python train.py --horizontal_flip=true --parallel_block=false --init="trunc_normal_002" --optimizer="adamw" --lr_schedule="wsd" --final_lr_fraction=0.01 --weight_decay=0.1
Rows from block 6 of a small masked image model, named by matrix and row number. Rows with one number belong to one neuron. Each number is 128 + 24 x the weight over its row's rms, rounded and kept within 0 to 255. All counts start at 0. Numbers have three digits each. After the name is the row's rms in percent of the matrix's.
After each neuron's rows are labels from the 100 images, of 14848, where the neuron reaches its highest value: "patch colour" is the nearest of a few named colours to the mean colour under the peak. Only what is clearly more common there than usual is listed. The data: photos with spoken descriptions (Open Images, Localized Narratives).
# fc1: MLP up (model.blocks.6.mlp.fc1.weight, 640x160), inputs 0-79
# fc2: MLP down (model.blocks.6.mlp.fc2.weight, 160x640, transposed), outputs 0-79

fc1.336 125:143111116127138167113113124127171120124095098124126135152161105156124121073126128161075117112161123120136126107162162152115126175173134100092174104119132159117103135142126104089103107103118122123092136115127133117166140112130152107087197146
fc2.336 118:146126124130090158115107135131132127128110094126134156113067133128137114157139084141156089127200155109136155070098159145114130121128148115122124159155133144089143159106128090106110134122162127157034113135115114104114098132121110129123143111
patch colour: grey

fc1.222 101:109089164108132183118127102145157103120090107126151128112159137162138125076125099161132118065137122113164110119116097105102161104104122134163128133149163102098090117072131146115131115117113157117111108132119132092145132079128141121174158104
fc2.222 104:133112144101134133142133166132119123119133133137168196102159120138149088116159089137113131115130144138123126095108134098119135124100123110131096155156121083185141150141122023131110143139139146117120124144139125118112159157144133103170150126
patch colour: black

fc1.569 067:111124135121122120119140145128123149162128129111110120126172154109109142121108131108192183157080134111158117151126107103121077171126139117090119101083131141137108158156126134130148079138153111119111121126157129161081123160135143120094111114
fc2.569 074:142134140097107153117160109129127126158139129086171162106134115152141101125157122101120167133137133126135107110147129093096145116099181069119130154128169103093140116105145069094118115148094144078144131151124135137108104129108096130113162105
patch colour: black

fc1.622 089:122100091157111148117168129129137156126124117120103131128051130106102112121158145115106154152144119134122119103176166145133111153196154142132123133109112123115141111152148077156135116126147096159138124157151126171126108158092113128113136162
fc2.622 100:139143123122171125136134139107126144111122132134064111145090109117125114110058135149133139115135120135142129133146119139141143134170135138118108136121133136117120141147142229137130125116143126139124101041118109147103116141121141140115130149
patch colour: white; pink

fc1.121 110:093156156108114168097112115135143119109155118115130136088140108159114128115120084128148114125116104090129116137116125173140126162161087145176149104117121115147134108132163132116139157124152117119161110125114120137141124156179143150095147128
fc2.121 096:092153157128132107106129103133109116124119151086082117100126118137138130145128135116041132126119127086101083144141132147187122146152127096142156125116133117110143118173137137183132112129091180149137137130100119146159166152158137144096149138
patch colour: white; pink

fc1.56 058:123129135145121123134079156133182145149156152184149117094105128102113132167132105094181140147174152133163097139075073132095140090137114154118095090123142114129113122132098106162156136143147174106173150110101115144109091147156123114131094171
fc2.56 061:132112134138178123105100163123107116116160094142115124072103127134101097129134096129175115121169161130150130141075092130149129128171070162107131150091151154100166115115114145122142133127141125148150101108127122111121094147150133104138136108
patch colour: pink

fc1.353 168:126103143117127106171154153145112159135175116170090118136129117105073119154138088118109068155110146128134143155126105117074116098102120122121179114120109126129142123134131124112115170147134136153129123136137098148111146216182094180094124144
fc2.353 151:106102134100209134110124187121133097133092114170146117117144094123171098126139133144100108139130157124120119093121124101168148096139088133153154123110156130119160120127087125120093145093119119114100135126122147127126128089145182118126152143
patch colour: grey

fc1.468 059:150145098122140099132108125136113164156117121094113139139122111154136129122113196115100142136156121128123124155085053118140145127085065109129154121105131135087121159170110160172125129127126109143120119125111164121139110148170114119134073137
fc2.468 068:126121121125155120112160136112151112136142151136134176116144111127127134137044112118090116123113132151172119112128133123160146108122139102135127129133143107145175126162132192111103130138119128116135098086130155135139153114106105143169143132
patch colour: pink

fc1.527 202:145118125146139122107122139110151140140120153132138140153123128147143142093118106127121146142125126138146123102129153128131078131109111094149122102122144113152183154158073122139110075118133168135153164132137177091097116109113090112186140123
fc2.527 207:132103166142154112132134095157105131144143133114151039135131126128126097099191142165111143117110137126140137137114168123128130138060132132115125125115164094117149132119146151168128098139094137116090150143099165115130145107124116140126082146
patch colour: grey

fc1.253 115:130100155119138094124144107109089095167098125124148129127083155160129128185117072127153150116061157167091133129116101120120147127102137109094124156175133096133097133148150158127117114139149165153113159119144136121136112134104058150135121122
fc2.253 109:113105137109177112109148074121157123141143119136131100089153106097155153114114123120106162146130100137102082119128104103101118115119111166130118119103129121152164151138122188136158153143114112102152128133098124133128120163170131108159128172
patch colour: pink; white

fc1.502 088:108081145141148110153102117119128122132147147108082158162134117165122119142082145133127148126098117121129175141108120134145112139081120089096157106140135170082168142151122133137105101129132128135164157122106157109194136145147101116106125093
fc2.502 085:125110079144084131129135149121136119126159145107078255137152118111132155108020100123115152121108108129102153103136140116132136122137140105089116147161134108156137155132128108142112127121155133152106109124146117108123144173117148114124160110
patch colour: grey

fc1.172 113:123098161126138112112149099124115113132137134137129134097125146152178134121122107159152135089156155158164132126074099118085178098111109135120109139157178077070109155101132189149134106157132160148105119122108126114144122128094106113151112126
fc2.172 110:121110122116149132120124122131116159118112097114115188115129126148144130108161101144131109120127142151148118134087146147165126114148109111148167133156143114122156143108134040145109136129137131169110117193123126103149112123077148093146169102
patch colour: black

fc1.497 137:123119196084118138126132127131111098134097116127163127081125153140164131111122090147141146090116140122132117104088105093056129137069139113150098117145144071120110157091115164097139095145124189103104118133112142122128140153125111114139141098
fc2.497 119:140116146113173145148102173130107132132134129110133167107141106109146105140146128114159121150124122116118140119106130104107138096116137106153138151127132103160138134122114013125115135121153131128104123144113130126177115127108148113127124105
patch colour: black

fc1.307 109:151088135151137129157117125123153144114132103161147118097127144092163111070135125117139131128151163112110100180135090140104180130145167151065099154120108111153095097107109106078122128102117120131143119102170101144123112123137161138161132120
fc2.307 117:152145132140144126114137148127124112133093103103112127163084133132104126143171116130140164145096127106163130119123176134139114145126177110173139134134150087122149136123121090159135094127133179123106135180104131138139129130138135173104121101
patch colour: black

fc1.282 186:124124104121105137130129101118123178141138178092128137089129150111138137140116158133160116120115131121140121143122099125136135118125157145111101112141136096107156107113105150181148105109157086102163113114096126118094144126129136122158060167
fc2.282 158:110083131100151088132174119117130093134103166167102158129160102136110156134135160138124156131143100124122168091137124127127125099128073162091116113142122044119128092144111067123146126125149128139137125151112145127102128122101200101119150122
patch colour: brown

fc1.397 037:141137096143148150130129140114121132129143121131164134156115136081090108126129074137149133166105113165104118091139114087115140110118119094125095132141127147104168096184101157125142157111118131105105093103089101121117122154131085130173070151
fc2.397 043:116156131133080113151095184127130141125113116134144096073129138131130113106190115154171138130126113135147146128100125108080150098108138116129122163114100186131137140150159086134113136117163142087161204101156167130098141168126116093129127126
patch colour: brown

fc1.102 106:136124111125101157117161126133141140122121127100130121137103124109101135120134141129119142147190114104122105097114123098104082159111135134139092098118156120096174143117116139131104098140147115116103101158148149156088133176099125132090084180
fc2.102 122:123135124156189132147110112129124107113166175119094095145090154145155119141081117160148127130109114133097142115131177154159126129178135135141120148134130129150152132155152187138105138125123126176124119067119108124131140142096116120152137154
patch colour: white

fc1.381 088:120129108154125118151078146115133119094124163142113124158133134123116132117118127108130119114179114124088167145102100132119158155088159099106083129123074140100113113127087162146145146057135103135153101092129062105153154112137145132153084087
fc2.381 085:137117122134137124144121152132134110126119135150115187143143115142108081127130100132129132124103074134107163167128162144109108120121157145112128097117110129196135158135120012114123129108125129137147112169139123110101127149134124123151115136
patch colour: black

fc1.67 144:138148129091119123092118155139094098189116110100176117102114150140158129118131134064148160116163129142133108108121099146070152089098150120129087121127154084124093134102110170148144128093136157081138140117092132095150126133192102119149113130
fc2.67 126:123141153066196178122117165144146107136100103107126154120109111110146099127114147146105166153146130111153115163125124117101122119119164084133116140088116135187138120105097081062138150109174133123133127127115128123101122096129149143151184129
patch colour: black

fc1.630 138:102153146159118116116126149136100131130150155106089135143096140120126131130131114138128094166131113126156141129089140120150100121170146122145098095093127133149183130144117118137147140103137119107146098147116113139124161174154115111119109137
fc2.630 129:131128117125173122135141136104105107134125143090105111146162126122090156179095158098116155149110102151128124129137121117146131083146121101180143105082110139141165122167115210165135158112143119140136091131107120130148092127133069136111103134
patch colour: white; pink

fc1.112 069:154105106107150108121137099126074129159101122079140137191158145133129134131114101149134152119071108131088138107126139086144122133097173093114156155154133098139129130148168135094107118113139136123098099131135156091147159117117079163149171089
fc2.112 071:124160109132036163163107168119133136141122123102169133151185142150098125098139127114141108116114124146137158125126108115142138156048144092105135106182149134157098131140166092112100105100134132112114151088148157151125144141118089171125113128
patch colour: brown; black

fc1.566 097:116135132146134130121127146145178100098148153158094126104093116118105124157112118091171119108148120123158120113138128155083161085137116129154130079108134147164104094095087128127179136132097145134142129114120079151124110135126110118116112153
fc2.566 102:134126128106201116096151113147121176114126099176111054123129128123108133168188150147151105138137141145169146140102167147131133107185103137153189141093105141091173089119108147123138130130159123147152170124098139100111103080137136101091151122
patch colour: pink; white

fc1.373 032:126088147103107156119088152105149118140096119149122150136116115155128153076138156167112142104135128126104144107149180150153109146130152143100161103090131097156145151114132075163128115151134101141086138152122129134121112153161109138118124155
fc2.373 035:127100109137211158126111095125122121177123143129131164126091128109149058102117113140130137113157113127093132127189139150141139107162185137152121112134134093157153174114127149115131131106130109130084126144136121128145119103126125124132127112
patch colour: grey; pink

fc1.617 067:160128128123106132114125143152146120148102114192150124127081141138074118097142146094144123190171104108080104088163174174123125127185129149132129149125120089118134120133176071164098128113143101132163127130153135180133099139145116134116138115
fc2.617 080:136111147145157150129106102120125159119105131128087143112127109126122111116052116156120117101175112132114125157157105145147130134152139152122124182116119111133108152151117194143135138107135135146118099056132131130140144138143102136135127135
patch colour: white

fc1.131 142:110060129126116144086132112133139108167163105116123131118121140141098120170122135122135165129111135136069101115138151125151104141123146158181089114158149153114157093131133121144115113142115116074135174146134133112164118101102091114128147116
fc2.131 146:111135109123120172110126153160153131111130123142165160096117113149135108142152145163136073139143158099107138105090122144135135090109120143137138134160092120105122132122129072148114127113148102112131153129137068122140162099153142130122143121
patch colour: black

fc1.88 096:157179103137116096157108172150122151086153157129149103123189154104140117097149120133115056137138124088122119113101101128149164118123091164130080138136095140129122124104102158131144148099140123180166121127169098134108143147170173122167115121
fc2.88 099:142123143103200147107130142143148131189139128137092032095086114114165087147163138142116114132154106119105121126145115148110147119129139127127130123117152130128148136112100172131126142124093136150114144113127130136088119139092151136142145160
patch colour: pink

fc1.476 177:147140148130094100132139126109130127129165176119120160113116123143139156147098122167154140129080162121146088125110138129130202133133124137134107099144088123135075096099170136098164151125118118175108093104181093143126094156117098139123150104
fc2.476 149:108121143123110151096147166121126139123141154113143103131094134123121155175147078150129131143123161124097174102124135112169130135163099101165175118135116147116161134152122117131122112121140137139133145102141134113085129095150137149046127143
patch colour: red

fc1.226 140:150134111149130125127135131127151115115128083095112127106126139148169120123129122146106150121183113149123131091087076119104120120105141081130095102160139143114146145141113115113110141111140118125087139153123150106160139125118116129125080143
fc2.226 133:138127127104080173106077182133136117147119128096113138121128107135079125123115144076160139111127138161129149122156127166120157130153142140112142170127138169154145106124136142125147082124141157166171145101133087138147102182139118133156136103
patch colour: grey

fc1.339 145:104197114105138151118111114115108125125122122131112141141147105154119135123108132115073102116063070129129145135158162147164131160094113129139177127107105135141101112123143128107136150120120133109171144116085125124134180099153124142096148119
fc2.339 136:111154160119115154163139100161151105123144156140092101135142124136110128137138135115142136158090080119086132146125155132128128127105121112168115133108135136130183118170143104160108140127117151131147165146092130162154167121149119153079137162
patch colour: cyan

fc1.605 095:144167119134136082170102158132138162100139175127140119114183110143156134119123118085156112147131099102099130147113082100129156105071083122133097153122117137115142102134078162146160129104153116137151132083129086084130143155165146126151074112
fc2.605 102:121139092110175129127134131105173124159134123128118118108117122118118129143066144132142139119159147148114134139146115131144156112131131130148157146122147121122112124120146233129109146135121151142143121090116099117128118098114133103127148130
patch colour: white; pink

fc1.343 170:114112179110138171156149136102133097180116122145142132141144138148120139140119116089142138159159163142126122095134107124119148103135128090108135129136151123099099110124120176154125168121169125095142150114102141100169097132177104137123141103
fc2.343 158:107136163090150179139103149115113134152137112149148134088159096138121083165134122092130132122128116143151152105134120132129132101132111132183124129098154139204165092181112095165137159108143152097139149105098144112147120115126175128134125094
patch colour: black

fc1.246 063:117145160140126092159136150119119149105127134136124107190220108131144136133130087113135125155160094104121112112138124112135148130079144125144125127115085142120134102136062116100148097095152112157157109114144059110102173147175129133126123121
fc2.246 071:141100154144073113176141103120105146099094124120092160151153143173132121102148089124120160119094098123123129139107137137114126105091144150141121115114099089153128142129107100116141122133131085148134099160155185123147131124176112122151159096
patch colour: black

fc1.127 125:089125125116136115131162153083106146110108108115130158152192079113134148118096113153131111115167110160134164137115090140085150111102156126127140167128102140087121137161134141149141139108166141155110124122096136127148119082197107086157166121
fc2.127 145:148155145149119121135147105086097103111155130037118220156125123132097172128041107136132146135131098155133134114136114119123114148125107100104158171140123155133156099165142125167120140160119138111085122106151129114152122158129125139118138101
patch colour: pink

fc1.518 125:147174107143134114140139145124151127130130102109127116132182140140158108161127149115144102114154150129090115147095086116139147076111113116131064134137122137116100127145110142094099164121113117151122097117161103112150142136144091174172090112
fc2.518 127:151075137130160151135129184132100135146104125118077096152127111159108076112101119112151120146125116138136149097116141154115143129158137153098126135140173130168160165146094159136140104102156116165205130125117121151097106164124149131166152083
patch colour: pink

fc1.187 062:141153136114154114106088122117127107157132156075175144139097135175119133155107183127134097151189131102132129130113105134150156088094099130173128111139120163141139139120094154113174120105126118140143176124135156075183131154141108115145074123
fc2.187 070:176113117092159120142145157142141127150140098138103179137142125121096092108055172135114124107129110115118115115149141145123164091143163171082127156092138120126175126106137159131113119099130116132153119074119133130148145118098186155100138122
patch colour: pink

fc1.306 048:147139082125131101150152100115114151148123140134134139106096154135117135128127107099138169139142127116121146133100106117140104122082117108102091131136113122119126155131093139125074100111154145055121119110105186113131162127157098148165050150
fc2.306 049:098111137140098110100152156097141075123151117122143142173177116137103171115113138105118111137113157115107190120117159124131158130181132136159157110141140133128115153153077151118113164192093126134121139110143106148140145111120098136148143122
patch colour: grey

fc1.592 118:097140142116125103143150165122124153150151117126114131121108126082107129129133114137111129174114159108120091149164122111143112154132113132148094112097105153153151130130094101159131109141132094155098142145120120163055118140144188101161102150
fc2.592 131:133150111137181126095131168157121129124157145135097044151096144107135091133125158134140129147133110100113125146144116142164139137166113140151125127104111143147155154107114198113104108089159137153165126082120124127081135133161146141119132153
patch colour: white; pink

fc1.167 158:112117170119136144147122132137166165146165137192143115090080115149143120121141142130105160163171114130146157117131096127091098151076127161089103140114151126135144147154111120152115113107173058143113137133135167104103119096138155128156107153
fc2.167 143:118130128103118153131103123160154084146141141142119139184141096191084129110107123102143160118108080126120173124130158171126132139143118110118136115105179135137150098128153096142155113115089154090137138094123088149141120145168118137148137126
patch colour: black

fc1.114 056:115101139132133125145112149108086114101112146121187143138093135135158122140124147139111127111094134147106127113105114131143152096072132075143098146154101167096119113117097132169093179100124137106134115121147125090188164113156094165157086147
fc2.114 059:107154102140094091154111141111058141100116133138134127143114126105110130116155144154122122141093081148113174127126123123134087113093119133127133138137104145191129113126159074155117150119109136123155147122152144081105119112136118125109093115
patch colour: black