config.yaml
arch: "pvt"
train_examples: 101725
crop_scale_min: 0.5
norm_position: "pre"
hidden_act: "gelu"
qk_norm: false
parallel_block: false
widths: [80, 160, 320]
init: "trunc_normal_002"
optimizer: "adamw"
beta1: 0.9
epochs: 59.6
final_lr_fraction: 0.01
Rows from block 5 of a small masked image model, named by matrix and row number. Rows with one number belong to one neuron. Each number is 128 + 32 x the weight over its row's rms, rounded and kept within 0 to 255. All counts start at 0.
After each neuron's rows are labels from the 100 images, of 14848, where the neuron reaches its highest value: "patch colour" is the nearest of a few named colours to the mean colour under the peak. Only what is clearly more common there than usual is listed. The data: photos with spoken descriptions (Open Images, Localized Narratives). In brackets: how many of the 100.
# fc1: MLP up (model.blocks.5.mlp.fc1.weight, 640x160), inputs 80-159
# fc2: MLP down (model.blocks.5.mlp.fc2.weight, 160x640, transposed), outputs 80-159

fc1.55 [155 124  80 136 200  88 167 112 132 164 173 104 144 103 139 105 206 117 178 160 101 123 128 139 123 120 154 114 112 168  92  88 161 131 112  89 102 100 149 124 162 100 167 122 137  65 109 134  86 176 109 131 158 115 129 183 108 131  50 129  75 143 174 120 214 119  97 115 122 125  52 174 130 101 157 128  88 147 142 125]
fc2.55 [138 172 101 109 144 180 149 146 148  93  98  97 124 134 132  22 121 204 107 105 101 106 150 144 151 167  96 140 121 107 148 178 126 169 138  81  98 120 133  91 117 138 163 130 159 115 133 103 119  87  87 115 147  87 102 154 148 158 147 171 161 125  67  93 129 189 133 134 140  89 152  92 141 142  97 101 140  98 130 100]
patch colour: white (50); pink (27)

fc1.452 [111 148 124 108 149 176 171 119 143 131 147  84 158 132 149 175  56 162 170 107  88  93  46 183 184 153 148 120 163 138 112 100 143  90 125 109 148 112 160 132 115 115  94 115 138 149 131 126  84 126  78 196 104 112 136 134 130 169 145 113 162  98 171 116 111  98  92  98 136 160 156 137 119  96 108 166 127  99 116 144]
fc2.452 [107  91 101 200 150  86 174  74 110 125 177  89  88 158 108 121 134 174 169 101 140 128  70 147 122 115 109 133 149 150 156  80 103 135 119 162 161 156 147 164 151 123 103 158 170 104  96  93 147  87  95 129 162 135 136  90 104 112 139 136 168 105 138 142  59 143 123 127 118 177 170 158 168  56 141 139 125 128 108 183]
patch colour: grey (61)

fc1.153 [147 170 138 139 120 140 115  45  89 121 180  86 120 206 191 138 124 176 115 135 205  80  96 129 109  96 128 140 113  93 135  93 156  81 120 124 117 135 103  85 175 122  88 149 187  77 109  81 118 125  89 115 112  83  83 164 119 125 166 107 108 140 128 146  78 208 147 114 152 125 158 104 110  55  82 135 114 127 143 150]
fc2.153 [135 179 133  79 183 101 109  78 124 114 125  72 128 133 166 161 192 188 123 142 135 105 143 168 117 113 117 180  99 129  89 105 181  69 164  74 103  97 136 123 186 146 150 114 142 136 120  85  93 120 103  90 152 165 147 165 116 106  75 149 108 109 153  95 121 121 129 114 135  51  81 154 109 155 122 156 127 112 180 157]
patch colour: black (65)

fc1.291 [152 138 174 111  62 136 144 100 126  78 193  57 111 173 153  68  99 131 157 140 109 166 182 108  93  91 131 183 142 114 133  99 137 107 152  84 133 118 101 157 135 153  94 116 142 108 131 102  70 213 210  76 138 128 114 101 104 120 143 140 156  89  79 122  98 147 123 134  98 144  92 119 137  97  91 117 137 187  67 135]
fc2.291 [114 121 126  90 117  57 142 159 147 152 172  78 157 109 134  99 136  71 156 171 153 145 131 171 117 158 186 110 102 138 149 118 172  33  52  80 129 124 132  53 159 105 144  85 155 135 120 145 142 132  99 107 148 117 111 134  95 144 147  57 135 122 151  72 108 128  84 137  92 132 122 100 199 130 119  95 178 109 153 133]
patch colour: pink (25)

fc1.469 [102 123  67 160  84 176 141 122 135 109 106 140 192  64 139 102 150 129 166 173 145 117  85 123  83 111 163 136  97 166  92  51  98 111 125 130 155 165 167 131 185 127 145 124 160 133  81  66 151  38 122 104 128 113 151 176 155 170 152 136 128  41 110 105 171 158 129 139 115 140  86 132 179  81  63 137 108 112 168 109]
fc2.469 [105 144 147 100 122  76 132 147 124  97 161 192 106 138  93 141  50  78  88  33 125  98 173 106 170 164 142 148 169  94 132 208 164 154 130 169 123 110 112 155 121 117  92 174  87 120 161 128 150 115 176 140 185 115  89 132 143  82 140 101 159 171 138 131 106 176 129 132 160 162 182  69  75 110  78 150  91 114 140 148]
patch colour: cyan (27)

fc1.233 [151 179 144 131 119 148 181 108 165  97 125 142 115 134 130 164 115 131 141  98 147  95 130 146  70 130 163 108 109 130  69 101 107 102 129 124 120  94 129 101 123 146  75  53 125 157 141  51 128 134 120 149 139 168 159 148  65 101 124 170 150  47 192 134 143 161 131 118 114 110  75 141 127 100  55 197 148 175 129  88]
fc2.233 [135 157 157 165 154 126  96  84 135 130 102  98 138  90 124 180 115  93 179 124 118 127 104 145  65  68 130 127 115 141 101  79 127 124 126  82  93 112 136  96 145 192 110  94 178 153 154  94 125 199  91  89 109 123 112 110 102 208  90  87 141 121 136 133 147 120 107 129 116 112 108 196 146 119 122 126  96 117 192  78]
patch colour: white (27)

fc1.341 [ 99 150 138 147 122  65 171 183 158 163 107 135 161 120  82 162 158 113 119 101 102 140 177 165 100  95 109 131 184 132  85  82  72 214 132  78 149 114 132 186 127 160 102 103 122 147 117 123 120 157 110 137 147 196 149 113 108 161  48 158 155  70 138  72 142  93  80 153  80 114 135 150 158 131 182 148 130 152 166  95]
fc2.341 [ 54 129  92 185 148  98 136 144 167 125 111 110 120 116  86 154 112  89  84 128 107 141 202 141 108 142 114 122 184 168 122  84  66 226 151 113 143 127 137 147 150 141  51 137 177 116 142  97 128 176  90 156 149 131 105 149  88 173  89  77 192 117 117 127 156 159 120 105  88 139 172 130 152  90 180 145  87 142 119  94]
patch colour: grey (66)

fc1.375 [130 195 138  79 120 150  74 129 122 105 132 102 139 182 118  41 192  83 118 156 127 156 157 145  86 108 113 145 109 164 118 102 135 150  55 109 126  68 144 117 166 112 142  52 135 164  98 136 125 113 157 152 108 103 142  83 127 118 113 148 151  70 151 121 126 115  94  94 109  92  97 178 100 117 161 168 105 115 131 103]
fc2.375 [146  85 106 141 196 128 138 150 152 113  81 143 148 117 132 123 116 175 118 145 119 133 140 135 129 111 136 111 158 136 124 118 145 152  35 128  85 131 166 138 137 137 127 107 142  98  63 145 107 140 134 133 135 171 129  81 140 173  89 166 183  89 127 147 136 133 141 154 136 150 127 129 126 200  98 191 208 164 114 147]
patch colour: white (79)

fc1.266 [128 177 139 104 135  74  68 150 128 121  99 169 143 143  95  76 209  61 163  94 133 110 182 117  92 129 130 210 150 213 124 137 117 154 116 118  66 119 103 161 159 132 113 142 148 147  69 189 120 202 230  89 158 155 155 155 127 122  88  96  90  58 137 123 120 153 115 131 127 123 135 153 133 166 121 116 128  88 138 102]
fc2.266 [159 137 105 105 119 162  95 124 141 139 120 157 177 108 143 186 124 156 131 211 108 138 113 131 127 116  89 131  79 130 170 176 175 131 114 110 178 144 134 117 114 118 116 125 114 164 122 141 122 115  87  79 130 128 147 160 141 180 105 172 186 183 135 114 170 161 131 125 102 161  76 154  79 158 181  87 108 181 146 164]
patch colour: white (35)

fc1.458 [144 104 147 174 111 191 228 159 176 149 157  83 149 114 137 174 115 143 138  79 149 100 103 136  37 168 125 135 130 139 155 143  99  74 111 145 143 113 155 185 140 143 137 121 143 137 165  73 124 180  96 110  82 112 104 151 101 164 167 152 161 108 133 134 154 110 119 144 122  89 108 138 132  96  52  78 151 127 136 149]
fc2.458 [114  77 144 191 176  76 221 152  89 165 103 111 130  87 134 119  90 129 160 181 131 139  90 138 159 142 135 112 121  89 177  69  79 115  51 149 152 189 125 160 142  99 153 144 159 106 171 149 142 120  91 168 132 109 117 165 120 127 186 127 196 110 126 123 154 182 109 125 136 179 117 145 164 112 130 109 140 118 118 120]
patch colour: pink (26)

fc1.127 [131 148 109 175 102 177 136 117 200  67 159 156 143  82  90 173  56 153 141  81 111 151 129 135 138 130 125  77 122  45 108 116 107  72 119 134 127 158 158  86 110 132  91 122 141 125 143  79 129  92  76  97 158 139 111 127 169 130 125 138 116 133  90  89 109 168 169 138 142 141 130 105  77  95 125 167  84 166 115 106]
fc2.127 [119 160 162 178 106  99 129  91 148  96 154 105 113 107  82 138 154 152 134 147 140 176 138 139 100  93 153 121 139  83 113 121 107 145 176 131 142 113 152  79 144 139 108 102 167 159 123 156 133 149 141 101 210 111 136 114 130  98 140  85  88 167 133 109 137  90 130 125 142 137 154  96 128  93 112 122  74 127 164 111]
patch colour: black (42)

fc1.297 [ 82 175 106 145 157  87  56 137 136 132 162 240 110  87 136 136 163  72 172  69  96 162 163 124 119 162 148 128  99 167 123 112  90 129 153 125 106 129 122 131 107 127 202  82  82 207 130 124  42 107 110 122 108 122 115 127  88  95 176 138 168  86 118 168 126 143  86 110  94 112  88 166 100 160 162 143 120 130 171  94]
fc2.297 [156 135 128 178 108 161 133 159 135  87 122 138 116 152 155 139  96  92 108  65 117 159  98  94 111 131 170 101 146 114 148 139  65 149  98 186 157 154 115 140 102 135 128 121 179 201 159  83 132 189 153 127 119 146 129 110 115 112 191 145 106 138  59 168  91 147 134 154 129 133 151 181 150  85 113 120 137 198 105 121]
patch colour: white (34); pink (32)

fc1.36 [169 135 146 128 109 126 167 179 158 193 151  83 141 105 108  64 123 117 158 108 166 107 135 113  73 144 173 166 112 127 103 128 137 106 159 115 154 135 108 135 137 149 126 167 103 184 175  79 137 122 189 120 100 172  65 102 142 139 166 163 132 107 103 194 127 151  89 132 130  51 198 150 115 139  50 113 117  91 136 132]
fc2.36 [172 127 123 107 100  93 144 183 133 167 132  82 126 134 153 144 113 108 194  62 177  99 114 123  76 131 166 136 111 142  78 127 155 177  61 109  93 136 132 132 104 129 121 158  59 149 106  54 144 137 180 109 118 144 124 140 140 155 120 174 129 105  70 157 126 165  96 152 163  75 136 173 135 115  94 166 104 133 110 177]
patch colour: pink (26)

fc1.382 [175 142 152 175 132 129 164  78 162 116 131  71 118 163 119 135  78 154  82 152 181  94 115 122  84  74 130 145 111 106 161 147 157  99 104 155 138 150 109 101 180 125  79 179 186  47 155 110 104 154 105 154 142  96  84 103 106 154 159 112  92 153 151 120 145 174 163 126 164 150 182 103 124  83  80 123 109 135 150 160]
fc2.382 [171 144 116  51 125 145 130 102 192  96 103 122 155 131 131 151 204 133 113 137 137  77 181 120  56  83  98 176 116 126 107 149 194  81 146  77 121 111 145 146 194 122 141 103 116 103 122 135  88 113 109 113 177 158 138 163 143 102  82 158 108 153 169  98 119 120 116 138 120  56  76 166  71 151 109 162  89 120 177 162]
patch colour: black (52)

fc1.38 [168 135  98 116 150 120 110 104 106 161 123 146 121 106 105 137 150  98 188 165  91 152 161 123 154 127 130 111 128 128 216 175 151 174 106  91 151 122 127 132 133  96 170 101  96 131 137  49  97  72 131 119 135 106  54  77 103 155  60 169 150  96 176  69 136 119  89 139 134 141 162 171 162 146 116  74 130  87  93 152]
fc2.38 [159 163  88 122 118 172  70 108 138  94  81 150  57 168 133 143 143 158 153  94 115 162 131  92 146 102 121 138  90 161 101 112  78 196 222  87 227 122 122 121 104 167  97 140 110 192 132 118 161 114  98 112 127  78  87 179 140 140 180  66 172 148  68 165 178 152 153 101 109 119  95 149 129 100 116 106  74  98 162  87]
patch colour: black (34)

fc1.187 [109 140 104  76 166 115 181 134 171 182  66 190 184 103 112 106 136  35 111  85 109 123 165  79 132 120 129 185  90 137  97 136 134 143 125 160 104 107 124 205 110 129 216  94 126 118  80 121 123 168 138 138 154 204 140 132 131 142 158 141 157 116 151 166 145 165 123 109 117  82 118 160 175  86  85 122 112 129 181 141]
fc2.187 [171 118 119 181  32 124 128 104  85 140 175 133 141 137 157 119 142 241 157 169 151 128  92 144 107 150 119  58 135 111 134 192 150 127 180 104 122  74 138  96 169 128  53 140 176 132 113 129 138  95 156 114 138  61 146  82 145 123 144 150 146 136 140  94  87 116 148 108 131 158 124  72 102 105 135 154 136 125 110 132]
patch colour: white (39); pink (33)

fc1.134 [198 159 171 133 136 194 131 152 148  58 138 189  79 168 115  99 116 125  73 140 111 159  84 104 104  96 103 101  90 136 194 170 152 115 140 141 109 144 150  98 114  99 129 152  93 143 177  96 163  95 161 134 104  95 102 118 166 107 166 142  83 139 124 169 127 109 167 161 151 105 109 119  44 183 127 111 106 134  60 122]
fc2.134 [ 59 137 118 192 128  50 128 117 126 157 112  89 162  67  73 211 140 100 113 103 113 124 171 155 139 135 145 191 120 144 112  93  51 152 104 100 122 152 141 164 123 155 110 159 156  97 147 118 148 161  40 113 168 171 161 177  68 142  75 129 140 102 143  92 147 141  94 122  86 136 134 169 157 104 147 121 123 146 154 119]
patch colour: black (65)

fc1.332 [153 121  82  78 140 102 100 119 120  47 103  76 112 100 146 196 100  60 103 104  61 122 161 135 113 141 124  90 159 158 159 152 191 124 110 161 170 142 169 126 191 113 144 143 142 114 107 110 131 200 111 143 130 166 162 179  96  96 166  87  90 111 124  97 170 124 141 133 144 154  80  91 165 135 102  95 145  52  93 115]
fc2.332 [155 168 177  95  81 152 139 168 189 135 108 148 166 131 137  53  98 144 141 152 187 123  58 145 137 102 158 127 111 121  89 119 118 143 119 118  93  87 121  83 108 138 142 114  78 126 171 168 109  95 200 100  93 119 149  66 135 173  80 138 181 133  44 104  73 169 132 105 144 106 139 166 101 120 135 175 122 125 171  72]
patch colour: grey (63)